config.yaml
model: "CTC audio transcriber"
dataset: "read English sentences (LibriTTS-R)"
train_examples: 15625
gain_aug_db: 10
time_shift_ms: 50
n_mels: 40
hop_length: 160
input: "log_mel"
spec_augment: true
win_length: 512
tokenizer: "char"
vocab_size: 32
arch: "wavenet"
norm: "groupnorm"
weight_standardization: true
depths: [9]
kernel_size: 5
stem: "single"
widths: [128]
init: "lecun_normal"
residual_init: "scaled_by_depth"
optimizer: "adamw"
learning_rate: 0.0038
beta1: 0.9
beta2: 0.99
eps: 1e-06
max_grad_norm: 5.0
max_steps: 6100
batch_size: 384
epochs: 149.9
lr_schedule: "cosine"
final_lr_fraction: 0.1
warmup_steps: 300
weight_decay: 0.0
Rows from block 3 of a small CTC audio transcriber, named by matrix and row number. Rows with one number belong to one channel. Each number is 128 + 24 x the weight over its row's rms, rounded and kept within 0 to 255. All counts start at 0. Numbers have three digits each.
Before each channel's rows are labels from the 100 clips, of 14848, where the channel reaches its largest size: "top examples" is what is common among them. Only what is clearly more common there than usual is listed. The data: read English sentences (LibriTTS-R). In brackets: how many of the 100.
# filt: filter width-5 conv, dilation 8 (model.blocks.3.filt.weight, 128x128x5, standardized in use, each kernel summed), inputs 0-127
# gate: gate width-5 conv, dilation 8 (model.blocks.3.gate.weight, 128x128x5, standardized in use, each kernel summed), inputs 0-127
# out: residual pointwise conv (model.blocks.3.out.weight, 128x128x1, standardized in use, transposed), outputs 0-127

top examples: voice: female (84)
filt.59:169124157104149155151151102069150109111123112138134128092089047134135130140082133139131112161148137122143095105084110147126141105126106142131111127142119156155110091138143129134119123145183160150134148125155163125108117142151142136112136160159099137131114146115106136102093121135114110083136184139165141132166110136111145130125082130123130133142104128177131157134124095177112112080096
gate.59:151118135133125058118107114096119131081123117089106140115086129132187109132109170144104113147123111143147130105086108147170135118104136170109102124133146147130102094166138113171108137166133167124092142109130153114148114132144145125160187136097105139121138115124095132119090135122161192108144140128133129133132157156127171116146125107083121121155137161170120141095150155132121091132134
out.59:126092108108085087170141098131115103120140098117103103121131130093163109113092105146131130121148143118150117100126155140168110102115134144140119141158130181155150113139159113130131149151113124105116161211131149142151107097139138118130118167185088130142122117110112159112110109111158145144145136129143136137132097117128174119111095089122141117101149177133101115181142170147158109156164

top examples: voice: male (79)
filt.70:100139157148135151115135129143118144106145137154079140085170144089071140189140145126102112094145125111103090135132146137110127139115130111145142128139124130148131136111130094134135092105158146076129134153153088125117097117115163102103087164133166139111174096127133143139141192106156097140102126103099121179081108143138131142103128126116124109093155148128092139115152150162150134151149
gate.70:140117134132132117134139125123110118147117126104131098147116106123118111105121140105104108134103114129152078067080135147160132156072144163113147132090135178180074123166129107169127111154138179159124106126200148104160150136165146140136117111136136118139158109104121117130132119095131165112143129139131117133128115111165200117157149113128141166125120134140108128071109136119138106112116
out.70:152132101142149119131134139173150138159127128156172112150094106127073106140126105072113108151115098142132126150111125160143124102104122110166135077115085104164091119098118158122126170134114109167081096072137137150099142150132159153159142111132138096116116131120119136145120136121146117131106137168152111095082129122113125101105171153129149097112137143135149145157138092072132134121169

top examples: voice: male (76)
filt.51:155106117138099143118142085135157104122186122093148145148106171146118109138080118153120111145109108147113080120147098138134126129169156124129176125163097193127129130120112151144173090123154124136124139115143133116057114092165146140131115129114136115136134128158103111158094120113143138147114192105121099128147140106154184118113086138155121141150133132084139127124159134119119124102110
gate.51:145073117123179118093099157126134175110132133143083158108132179137125126117132156145109122099124137125152148149103108151138130133106109108078160092128154135134100127151105103151107162153105115128127139141123144079178124110144091091138165148129140113087183120133118134103148150125134131109117141160087143107100151143124118108139138158126142146133117161117095157159080197137140122114151
out.51:079115096087110119098131112182112153140132165156130139081109092132129118134140153134092156102147157132144139113122134098147141147060170106132109124142119139096093162111151126118113166132131118132131115146122131150136150087117096117171149140160146148106121150134120082169150149124114118126155108131099146113129125152094113156163094172107150142146088111140121152132161172162134107166160

top examples: voice: female (86)
filt.86:127082159133145135172097137165175136147139138088123118099121096111131121095123139100111139133141121177126098110118144142140108156120147126109102092159135147112158148107120114146137171113084128155098118121144128126129087140144141130145126139117160129131119146123137137147131171155106124190123109091149100148118166104162092160134150070063126084099080145125101088111149145147127131138140
gate.86:143130102103137137121128121124101130151174135118170113101168122147109101093149134111113154187118123121109115109133108159158158116132096129146141118128148142138126108172122150170101096121110118172141128097154114101113094140150110142108179182153105146104107121131112120071090092121142096120140123112123166159136131137113116111154114119141115172145075129175092152089123120150099159090133
out.86:191133110140144126123132123138113152121157083151162100101112112142142135099119154112152136094096138138170114105111127127105158119114128115119106136115158142146114125113138085141184156153142110120117162134132151119087139128112141145165129217128098058119144162119118136081125145142091123143164141116168082112128116150123104146154119150151181162147125156137127149118120144120098127117126

top examples: voice: female (80)
filt.101:132076088110129140128132114094107112159133093147155163138141145120163143113131113090141144128128110186105132113130063077154086128153117090118104137128122116150131086156099167129136093162159156122126138124123113134062092133106128158146139161119133121138113115103102156120120176109112162148155090153128108156127114123145128130102105125131144129126133128153107070184103126140123135133102
gate.101:141117100123097096119191141109135128127113118128149163135150126133096177160102153144111110122093132145121154126077104166106124131099117135094171109144137147089098131144133127131090102183131161142114150124118135065150118140145096125125185182129173135123122127138128133099090154099135108117129144164164108125093117134119159099139144117118136155164146125157098124153140163154128127088118
out.101:077122148147130152133133079098125159120109122131146093181174122123168161110134136145120124149161167114104168179143125179129142142116133115147074106091157129135152124098167134135135123070104123143156113133138132146122185124110156109119133140120103099067113132134139141147135156106128107148122106147138088074149122138146146157145106128126173101099100131113142117110130123116118158135150

top examples: voice: female (84)
filt.39:140163122120144159146085089138154127119155129186129073150069115145145152125108134114134132126154145082174170166135145158128101104126100111155129141158139150156126123091123136105092155149132146141127120162149109084129113138116137094114102126114141120105139079120127111135116138130134106126134086152128154131127162170121167110110144133140135136158131186106118116088112152112106065122098
gate.39:161102131097152119123141149103144124127133125156124119150144121176142145150113153085136117166146107133136065070082111143134120130108129109104131100170164136125123112144108118153125112153167135170098139113198168106125082097143122110120121134136101144171109157093097144145113104144126136098109160114131088151119125118093179092128131100110158137152158110145113160130142125148129092132141
out.39:118121162128104119094131148123134099107088133125146109114139155156100091145142148112122129118112104143168107135143133120120164145129086141104142137138100128156121114195124136095119119121117142120150069083087162135112121125183141150138124132115148125128124151166133074124178085137088139111089138115153136132107136127118081132138127125141138139076102110097104163115168115145176169090105