A small CTC audio transcriber, trained from scratch.
Model: 1.66M parameters, arch wavenet.
Training: adamw at rate 0.0038, batches of 384.
Data: trained on read English sentences (LibriTTS-R), 15625 training examples, 149.9 epochs.
Rows from block 5 of a small CTC audio transcriber, named by matrix and row number. Rows with one number belong to one channel. Each number is 128 + 24 x the weight over its row's rms, rounded and kept within 0 to 255. All counts start at 0.
After each channel's rows are labels from the 100 clips, of 14848, where the channel reaches its largest size: "responds to" is what is common among them. Only what is clearly more common there than usual is listed. The data: read English sentences (LibriTTS-R). In brackets: how many of the 100.
# filt: filter width-5 conv (model.blocks.5.filt.weight, 128x128x5, standardized in use, each kernel summed), inputs 0-127
# gate: gate width-5 conv (model.blocks.5.gate.weight, 128x128x5, standardized in use, each kernel summed), inputs 0-127
# out: residual pointwise conv (model.blocks.5.out.weight, 128x128x1, standardized in use, transposed), outputs 0-127

filt.13 [126 125 145 115 140 127 121 120 119 145 102  64 153 118 151 102  88 145 184 149 161 154 128 125 143 148 108  83 133 148 106 160 127 142 140 151 142 178 156 124  95  87 113 169 149  91 118 110 105 110  85  75 161 115 165 147 133 178 105 123 125 121 116 114 119 136 184 137 142 120 144 105 125 134 164 110 157 155 125 111 157  82 132 138 128 110  94 177 107 124 154 134 148 130 151  88 128 145 155 132 138 100 119 114 130 120 116 135 159 119 111 123 125 155 132 111 109  84 134 125 150 138  99  81 151 108 128 119]
gate.13 [127 127 135  96 159  78  83 113 134 110 150 163 120 156 128  90 146 122 151 123 122 141 110 145 142 114 122 107 144 123 145 114 114  89 129 124 117  88 137 130 143 154 105  80 142 133 108 168 115 126 154 142 117 106 102 147 132 126 170 155 101 122 128 177 142 101 101 110 130 159 117 120 138 151 139 116 114 133 139 159 164 143 127 154 127 137 127  76 133 114  65 146 107 129 146 102 131 143 115  99 130 142 164 144  98 115 150 114 184 148 122  98 165 156 106 140 147 177  60 147  99  85 143 133  88 121 138 106]
out.13 [110 124 146  71 128 133 119 108 121 124 148  92 151 167 126 148 122 117 163 160 160 111  92 107 123 159 121 142 102 148 131 129 140 116 130 105 128 142  94 164 142 142 136 163 141 123 130 159 140 109 138 151 135 143 163  85 148 136  97 146 130 172 152 116  99 121 166 150 106 151 102 172 156 122 149 149 150  96 146 148 147 114 163 132 128 115 115 112 168 107 171 146 138 159 155 107 161 137 134 104 125 116 123 119 160  90 132 133 121 113 154 167 102  94 122 117 114  92  94 113 125 201 125 109  88 157  76 141]
responds to: the word "you" (53)

filt.10 [148 134 160 173 116 131 196 164 160 178 146 135 133 137 137 130 157  97 129 113 117 157 148 172 111 129 165 130 129 135 175 101  99  99 126 124 105 119 143 133 127 137 115 123 132 148 121 113 117 116 111 171 160 134 113 168 128 123 118 164  88 106 155 103 119 139 103 154 138 133 157  79 133 105 135 133 113 114 109 127 132  98 124 125  88 135 108  91 108 122 116  94  91 119  99 124 108 130 141 152 123 116 122 138 145 101 123  88 143  70 133 122 153 156 128 151 157 159 126 136 149 155 171  63 111 123  83 152]
gate.10 [135 122 138 121 112 123 123 113 127 138 102 142 108 119 169 111 153 145 134  96 131 145 147 172 157 103 113 143 101 102 125 101 110 145 157 168 170 130  84 136  99 148 169  97 123 113  67 140  94 111 164 139 127 114  96 167 137 123 109  95 108 121 147 134 151 154 140 116 140 186 134 149  73 118 112 102 137  94 118 142  96 110 139 118 134 134 138  98 127 170 152 146 142 146 117 141 121 158 142  91 115 128  67 151 156 149 114 155 128 102 106  89 127 123 147 153 107 141 108 180 127 152 158 148  97 136 100 148]
out.10 [145  99 152 107 131 115 142 113 127 143 142 142 123 137 140 105 152  89 146 145 131 138 147 120 133 102 139 138 140  78  67 143 123  94 141 130 154  98 105  97 101 138 138 142 137 102 144 112  84 124 163  78 124 115 101 125 132 108 128 100 133 120 154 101 104 134  98  74 141 122 125 153 127 124 130 142 145 118 158 148 111 103 145 152 173  94 151 137  91 135 129 109 182 117 123 144 133 135  86 151 126 150 140 115 171 114 114 190  89 164  89  83 171 112 113 156 113 168 110 136 153 140  88 139 161 141 121 137]
responds to: the word "be" (26)

filt.77 [ 95 106 132 156 136 159 161 142 135 133 194 106 108 104 152 111  96 165 116 134 124 113 114 159 141  90 137 109  99 120 167 133 156 129 136 129 178 137 117 115 148 131 181 146 150 163 122 147 136 141 135 182 164 121 144 121  78 137 120 162 125  91 138 102 133 143 110 143 126 124 168 116 114 116 143 119 112 104 124 119 136 147 127 111 121  69 143 122 126 114 145 107 131 167  90 108 123 131 156 108 138 107 107  97 147 143 104 129 114 133 122 130 107 132 172 118  71 122 177 126 126 187 108 143 114  85  88 116]
gate.77 [106 167 147 113 136 133 124 149  94 149 138 137 136 118 114 130 102 108 105 153 114  78  95 149 116 119 139 131 115 116 165 113 120 101 151 144 158 109 153 140 167 112 116  80 140 116 110 140 104  94 193 128 121  95 105 126 157 135 169 116 128 133 130 164 161 103 111 131 163 140 144 147 120 143 129 128 119 109 120  97 159 134 150 109 150  92 124 137 144 157 147 145 139  96 111 130 117 129 111  88 125 115 150  93 104 157 164 139 175 141 161 102 154 105 123  73 134 125  56 121 129 126 170 158  89 105 117  88]
out.77 [125 122 138 109 157 139 128 141 166 168 155 152 128 146 104 156 132 124 121 113 126 182 133  87 162 132 112  68 142 108 142 164 107  68 130 135 174 150 165 115 109 108 126 141 101 156 116 144 110  81 132 125 106 136 147  95 130 147 106 116 175 125 151 144  98 107 118 134 146  73 139 102 153 126  72 158  75 141 137 147 142 128 152 125  98 103 127 123 165 151 157 119 134 143  94 119 106 116  84 122 147 122  82 162 132 123 123 100 133 133 108 129 142 126 154 124 135 103 145 131 103 128 111 182 112 127 139 143]
responds to: the word "she" (38)

filt.8 [158 108 108  99 144 106 100 142  95  56 114 151 103 115  80 120 119 130 138 123 140 137  95 116 113 155 121 151 137 103  78 103 137 138 149 112 121 101 143 121 140 124 147 137 147 164 144 157 151  95 126 123 102 110 120 152  80 114 123 116 148 185 147 145 131 113 197 177 166 130  77 125 112 140 117 184 167 144 156 154 118 106 116 157 125 100 109 108 130 100 141 113 112 128 148 103 126 142 143 140 110 161 133 141  76 102 140 165 147 141 136 132 101 110 145 122 127 151  98 143 129 154 140 152 150 133 141 129]
gate.8 [163 144 174 103 149  83 118 156 104  83 143 101 135 116 121 137 164 146 144 134 121 111 123 150 139 142 147 188 140  88 139 127 124  91 107 149 130 136 122 132 124 111 136 124 118 129 107 134 106 150 158  95 134 105 129 160 145 115 177 119 135 151  97 159 125 108 139  67 118 161 104 173 108 135 137 145 106 141 125 148 116 149 137 165 152 143 118 160  91 108 148 125 102 153 124 116 110 168 155 126 149 126 155  83 124  89 152 140 128 154 113  94  75 135 164 115 126 114 124 157 106 168 113 112  71  92 125 133]
out.8 [118 123 134 130 146 129  74 115 153 142 142 142 137 129 140  90  91 122 117 140 130  84 129 117  95 114 188 155 135 133  99 111  91 135 107 105 111 122 123 112 132 114 137 153 111 128 186 148 113 126 123  91 121 142 144  91 159 136 142 152 131 118  89 128  81 149  96 119 127 150 141 134 129 130 127 120 118 106 141 119 100 201 133 154 115 104 150 114 103 141 108 128 121 178 130 112  92 115 153 125 120 125  92 147 129 109  81  68 149 106 148 135 135 173 158 159 116 120 162  89  71 153 148 132 147 111 149 103]
responds to: voice: male (75); the word "said" (25)

filt.110 [ 98 161 143  75 172 120  81 108 115  96 126 104 136 105 124  99 138 150 131 164 109 131 137 141 129 144  99  99 145 108 138 148 169 153 163 152 117 149 137 154 112 121 157  99 112 104 143 152  91  87 120  93 102 153 158 115 103 110  83 120 143 130 145 136 143 153 150 114 135 107 146 156 131 129 106 127 141 141 180 113 136 104 122 136 148 120  89 105  76 116 143 153 108 127 165 129 133 132 133 138 114 153 153 140 115 119  80 147  86 120 114 106 102 161 118 108 109 115  99 137 154 118 117 179 146 177 180 114]
gate.110 [143 165 130 109 173 115 121 166 137 122 127 152 172 108  99 113 138 118 131 165  92 139 126 141  96 164 142 117  98 106 111 116  79 100  93 132 109  94 107 108 120  98 137 115 117  97  91 112  99 134 145  70 125 134 157 111 152  96 169 138 131 189  77 150 146 115 195 128 117 176 119 126 115 147 101 136 146 142 126 126 141 139 125 158 112 145 148 116 122 156 140 118 130 171 134  87 112  87 135 129  95 152 131 117  91 142 142 138 169 112 146  91 124 120 127 129 138 139 100 157 125 140 118 140  90 125 141 145]
out.110 [133 179 150 129 103 118 100 137 143 132 106 119 147 137 150 143 125 127 147 139 127 116 108 159 121  91 126 143  96 118 100  69 166 139  91 103 109 109  97 119 132  88 166 116 118 151 126 128  81 115 108  82 120 115 131 173 101 114 124 186 137 100 177 107 151 146 133 100  83 134 141 129 122 120 118 138  99 117 119 151 149 133 139 133  87 121  67 144 178 116 129 193 128 120 135 117 113 179  70 158 122 134 114 120 125 152 109 108 120 102 150 106 114 132 116 137 141 162 141 124 114 125  98 124 110 133 146 110]
responds to: voice: male (77)

filt.43 [131 104 162 125 117 121 174 135 105 142 103 159 126 142 151 136 127 115  94  93 138  81 102 166 100 122 154 117 152 141 135 122 130 147 125 109 131 116 166  93 119 120 111 120 125 165 121  95 147 120 146 199 175  76 121 171 139 107 149  95 114 122 122 165 155  92 106 151 132 158 149 120  90 114 155 153 136 145 153 148 159 150 137 105 107 115 184 101 132 153 128 110 135 124 135 137  69 117 129 120 138 110 141 124 122  88 140 129 139 120 106 147 115 111 164 142 128 157 103 102  93 104 150 103  94  87 105 110]
gate.43 [153 121 136  91 128 101  84 139  93  92 113 108 146  95 121 106  85 185 153 139 116 126  98 152 114 117 131 145  96 128 134 127  98 151 113 137 142 124 150 132 152 115 127 105 140 138 111 133 132 151 144 135 138  96 105 155 117  89 139  96 138 151 156 166 131 151 128  88 148 186 117 123  57 150 117 126 148 112 158 154 118 130 148 130 143 125 123 102 111 144  97 182 163 117 189 133 115 150 154 110 136 131 138  91 156 146 119 139 127 142  85 135  97 132 141 138 118 178  73 164 117 139 145 154 115 147 134 133]
out.43 [158  79 122 118 102  75 128 110 114 122 116 157  92 113 139 120  74  84 103 165 109 113 102 109  94 136 132  67 130 114 166 119  97 152  99 117 143 153 151  96 140 160 119 154 126 106 161 117 155 123 134 134 145 156 123 154 126 147 148 146 124 133 119 169 137 120 155 147 100  86 146 132 133 105 116 118  92 132 183 148 156 156 133 141 164 144 174 119 122 117 115 168 131 153 163 119 125 148 111 170 118 129 115 156 119 132 116 141 114 117  89 154 128  93 107 135 186 139 154 123 116 106 117 155 108 112 123 160]
responds to: the word "i" (73)

filt.105 [147 142 129 149 131 107 107 146 123 131  95 115  99 143 149  99 139 114 142 132 130 133 141 153 140 205 154 148 133 124 127 101  71 153 151 137 170 140 124 134 101  90 146 153 121  83 109 148 118 123 127 125 107 129 123 126  99 163 112 149  92 140 154 108 156 175 124 159 147 128 125 108 114 132 139 162  99 108 136 142  39  91 119 105 121 128 114  90 143 173 143 147 140 120 115 122 107 149  65 140 123 148 149 161 126  96 144 126 116 170 155  99 148 137 111 133 140 116 105 105  99 115 138  99 106 161 141 116]
gate.105 [108 113 133  92 150 167 125 121 138 136 157 129 121 140 113 148 150 143 103 117 112 149 136 165 111 112 156 115 115 107 170 106 130 141  96 151 168 127  72 137 135 117 162  76 124 106  93 151 112 123 150 156 117 117 111 154  70 128 164 133 129 109 105  97 156  94 125 146 133 146 159 126 123 160 100 108  95  92  95 122  95 134 119 137 128 118 125  99 107 132 117 129 132 122 121 167 123 132 142 174 112 146  98 145 177 126 153 141  85 135 130  92 148 151 103 141 109 132 118 148 101 189 164 180  87 109 110 136]
out.105 [119 133 129 161  82 134 129 119 128  98 131 102 145 141 122 138 108 139 143 105 102 128 122 112 124  46  85 123 137 118 122 151 117 173 157 144 132 116 159 150  91 146 118 157 111 151 141 159  89 106 121 116 122 128 126 134  91  87 112 110 181 118 137 120  97 149 134 154 138 129 157 130 149  98 112 117 135 111 137 112 160 125 117 149 146 103 114 120  80 155 115 156 130 162  59 166 120 115 149 108  95 151 134 143 128 104 138 114 114 152 159 164 141 162  87  62 149 156 139 130 141 153 126  98 122 135 117  96]
responds to: the word "was" (44)

filt.65 [161 129 157 163 123 149 174 123 109 109 144 125  92 109 135 138 117 156 117 117 133 155 140 142 111 126 105 139 140 101 129 120 179 100 121  98 131 131 148 134 181 114 137 148  98 152  99 141 155 110  99 144 148 119 146 132  85 154 144 158 136 143 132 118 105  99 156 136  96 130 112 111 143 129 142 199 163 171 154 141 149 125 138 141 156  90  98 152 142 142 119  79  92 137 108  89 124 135 132 121 139 101 112  75 142 121 148 105 164 129 149 131  53 125 159 134 117 136 132 128  99 153 107 119 116 106  84  97]
gate.65 [114 150 138  93 145 124 100 126 123 136 107 113 159 122  97 139 123 118 156 123 122  80 143 137 128 176 139  54 106 116 174 143 112 168  90 139 164 145  92 100 111 102 111 128 171 130 118 127 178 123 125 147 130  95 120 136 110  98 184 127 144 146 174 163 167 109 135 119 169 163 108 164  98 116 124 127 119 134 142 120 170 129 131 137 174 103 130 140 132 124 119 156 135 118 130 117 123 152 140  97  92 114 135  55 103 134 153 142 131 150 107 118 134 125 118 106 111  97 110 143 100 148 135 147 127  99 153 136]
out.65 [138 129 111 166 149 121 140 115  96 133 126 127  95  88  89 153 120 110 149 121 117 122 172  83 121 136 100 157 112  92  99  99 112 137 151  84 121  86 123  92  58 132 151 122 137 104 141 143  98 121 168 137 153 148 103 177 140 115  95 152 131 129 127 145 103 136 124 105 119 141  83 120 147 127 104 109 158 182  75 136 106 118 115 153 166 132 125 123 137  81 129 128  95 147 115 118 140 124 136 130 131 124 146 125 102 149 112 128 152 123 113 110 131 110 123 120  70  72 134  74 122 151 127 144 146 135  91 124]
responds to: the word "i" (42)

filt.31 [107 127 127  93 151 116 104 127 142 121 146 128 110 121 120 168 126 105 130 121 130  96 149  76 103 125  78 106 140 103 123 174 103 123 149 117  99 115 155 123 163 124 146 135 105 114 160 108 120 114 141 107 115 198 154 137 141 108 113 149 129 143 174 136 129 108 108 151 110 141 123 187 119 139 121 143 109 126 133 151  58 112  95 128 101 144 151 109 133 121 150 153 136  95 165 169 154 155  95 153 107 185 174 149 121 179 151 102 146 155 154 145 114 142 122  99 124 110 124 107 107 110 150 123 134 124 163 133]
gate.31 [162 124 124 102 157 135 124 122  91 121 138 199 134 141 119 128 132 127 141  82 109 116 164 140 144 143 138  70 128 123 124 152 129 153  97 128 162 111  91 125 155 134 124  68 156 141 133  90 118 162 155 129 124 110 131 135 173 127  84 135 111 175 107  99 103 103 116  86 144 167 105 121 107 138  90 119 167 114 151 168 148 120 112 114 138 149 121 121 131 140 170 170 133 137 112 141 148 136 165 128 106 124 136 129  91 170 101 126 146 119  96 107 155 138  98  92 115 130  82 132 144 123 111 101 126 102 155 110]
out.31 [200 126 113 121  94 137 165 129 118 109 130 109 102 149 116 128 126  94 155  98  96 125 132 124 139 131 165 167 164 132 104 125 123 125 125 142 120 130 155 126 156 124 110 118 151 131 179 115 150 120 151 103 114 131 132 134 118 101 144 103 145 161 101 177 130 134 154  95 140  68 135 117 140 156 122 147 141  92 122  85 111 132  93 146 132 174 120 122 112 164 104 125 181 173 139 121 139 145 150 129 143 104 148 105 127 102 166 119 100 128 111 111 116 121  67 177 141 104 125 165  91 107 116 153 107 110 127 165]
responds to: the word "was" (42)

filt.27 [121 179 135 143 134 102  99 123 134 124 170 111 112 137 121 135 102 131 162 114 103 129 104 152 137 183 146 146 144 111 139  83 114 110 124 137 134 181 102 124 124 121 170 117 112 143 131 137 158 111 107 137 108 118 104 116  94 121 161 175 127 148 150 130 134  77 116 115 153 146  83 141 156 104 127 180 155 113 138 130 174 119 132 172 129 107 101 148 131 159 176 102 118 139 162  95 148 135 150 128 156 135 104 123  84 134 132 140 172 165 124  98  85 149 148 120 122 105 114 124  88 138 119  99 109 145  82 110]
gate.27 [150 112  70 119  79 114 110 148 116  75 100 170 112 134 143 135 167 158 123  95 130 137 137 133 117 137  92 118  93 117 123 130 104 109 119 117 123 124  92 110  96 129 155 126 100 123 150 122 127  98 100 122 146 127 126 162 130  78 145 149 114 118 137 167 145 134 169 127 121 152 109 135 157 205 112 115 124  87 127 138 113 138 119 131 143 147 153 127 120 136 132 114 136 124 104 189 186 160 151 117 118 180  97 128 134 125 127 133 146 154 127 136 129 176 118 178 167 164 149 140 146  98 104 148 112 145 123 120]
out.27 [144 145 125 125 100 114 201 151 101  96 126 159  93 119  73 112 133 131 118 133 157 161  76 133  73 127 165 133 126 117 141 112 133 114 157 133 160 165 108 103 120  85 100 139 112 144 142 167 130 124 145 140 125 133  89 116 136 107 161 121 152 109  86  98 128  96 148 138 118 113 152 113 141 157 121 182 152 109 121 105 143 157 157 114 155 160 118  88 160  82 107 113 157 110 127 141 126 153 130 140 114 111 160 105 116 137 113 105 101 165 121 131 128 139 153 114 104 188 128 149 145 121 113 116 123 140 121 100]
responds to: the word "was" (42)

filt.87 [120  94  61 100 149  59 107 120 150 121 131 117 109 129 125 116 137 114 126 132 137 119 165 154 105 112 132 115 130 122 141 136 136  94 132 153 134  99 134 148  99 117 149 108 122 130 133  98 157 143 129 150 145 148 120 170 141 115 137 167 158  87 130 173 137 172 125  95 130 127 114 181 111 144 155 134 140 103  98 113  75  54 122 170 120 180 133 125 114 120 112 143 140  89 137 140 114 154  84 138 137 152 166 161 131 137 152  90 137 100 143 133 143 137 113 129 113 112 104 158  95 107 119 132 101 154 130 111]
gate.87 [109 140 158  87 136  82 104 145 142 109 135 140 133 132 102  92 130 169 140 121  97 140 109 169 120 117 132 113  97 161 158 156 113 155 104 157  92 114 131  97 145 125 132 123 150 133  77 148 107 140  95 175 137 107 120 166 105 105 175 102 114 109 140 160 128 144 171  66 142 172  90 141 119 145 105 115 121 122 128 124 128 134  72 152 121 129 101 116 135 143 128 143  97 136 117 148 151 116 151 162 135 132 100 109 134 119 154 115 115 130 123 148 110 170 133 135 183 137  66 136 121 164  88 144 112 124 131 135]
out.87 [130 114 156 111 120 102 152  98 162 147 132 101 130  98 137 119  73 112 109 148 130 115 100  88 130 156 129 129  97 146 139 126 119  65 144 153 104 119 168 142 157 147 117 124 135 119 108 127 114 169 119 142 156 177 102 105 150 107 106 128 159 102 106 171 100 136 130 134 148 156 126 165 139 161 128 150 112 152 107 173 140 105 103 137 109  89 129 120  97 169 142 119 177 104 123 124 119 180 127 129 122 129  91 117 173 124  94 145 140  93 139 158 140  93 130 104 136 154 110 168  74 113 139 147 120 109 133 141]
responds to: the word "be" (30)

filt.96 [ 99 100 130 141 138 145 145 110 184  70 118 137 106 147 104 140 143  95 144 124  96 116 122 128 145 126 125 111 125 133  83 132 145 102  77 152 136 112 161 154 115 140 104 148  94 143 111 169 169 112  96 135 145 148 140 114 131 154 131 152 124 107 155 155 146 127 122 161 131 158 158 130 103 162 101 154 156 141 144 102 144 140 111 159 120  74 163 102 131 103 118  86 120 108  97 124 103 131 155 134 138 132 105 109  91 173 115  65 135  84 127 116  93 140 137 162 101 116 134 137 164 101 141  95 153  99 127 128]
gate.96 [170 131 165 119 164 101 116 139 121 138  81 137 133 170 133  91 165 128 135  98  97 159 131 180 146 136 157 139 171 140 161  71  82 108 112 125 167 124 143 115 111 121  98  81 108  99 133 142 113 139 118 132 114  84 135 134 162 138 112 127 145 138 111 106 142 116 107  47 132 155  99 156 112 134 129 132  75 119 125 156 117 144 138 140 144 145 108 136 123 131 122 129 130 185 119 112 106 134 141 131 136 102 148 104 175 151 141 110 149 116 130 125 141 139 105 128 128 127  93 124 108 136 135 125  70 119 106 165]
out.96 [106 156 141 100 184 161  96 144 123  88 108 135 139 149 176 116 153 119  89 134 104 102 148 117 168 148  92  96 154 127 157 131 108 112 142 110 131 101 127 101  84 114 137 126  94 130  86 108 141 133 134 125 110 162 127 143 132 137 191 134  95  83 161 151 145 129 102 125 136 160 131 155 134  73  98 135 170 121 124 121 133 118 109 132  93 115 110 156 131 122 127 148 185 198 105 154 102  92 117 135  95 114 151 124 146 122 124 109 100 137 145 134 119 127 157 135 137 140  90 108 109 116 122 150 106 134 141 125]
responds to: the word "was" (45)

filt.92 [142 123 109 116 127 104 155 154 108 131  96 172 154 148  65 126 102  87 177  93  79 106 147 117 130 151 147 148 153 136 129 147 111 106 116 149 123 106 125 108 146 102 116 164 133 161 150 105 137 123 137 162 206 115 119 109 150  98 140 128 132 112 130 162 104 105 119 172 170 105 102  99 128 159 109 155 156 127 154 130 136 122 132 151 120 125  72 101 112 150 149 143 129 159 139 135 152 138 117 124 145 150 115 122 132 110 116 125  81 135 135 143 104  95 143 127 159  92 125  81 143  88 121  99  97 107 140 129]
gate.92 [145 102 143 116 165 141 125 155 104  90 118 140 106  94 130 112 144 145 108 160 131 110 127 159 144 129 124 150 108 100 106 145 130 132 135 148 161 125 144 144 113  98 147  75 153 139 106 172 144 129 145  96  86 117 119 148 112  93 156 172 107 141 154 155 164 111 161 120 134 151 111 149  87 144 132 127 164 158 133 138  99 195 146 144 159 111 138 133 158 119 130 151 130 118 125 127 100 133  80  89  88 173 109 104 106 175 149 130 117  96 102 108 102 131  85 146 118 151 126 181 142 141 110 141 101 143 117 143]
out.92 [122  98 148 116 136 112 140 149 140 121  70 151 125 148 112 103 116 103 127 137 122 124 149 100 131 138 156 155 185 150 144  87 129 128 153 112 182 100 103  94 112  42 114 113 120 136 142 154 137 155 111 112  86 141 118  78 112 132 138 123 108 111 140 115 123 134 158 145 110 111 100 144 122 137 166 119 127 146 126 103  91  99  81 133 155 108 154  87 144 157 122  79  99 140 174 129 117 150 111 117 136 135  93 128 153 161 151 124 156 126 151 116 128 100 122 144 146  98  88 156 129 105 145 102 128  95 139 120]
responds to: the word "and" (79)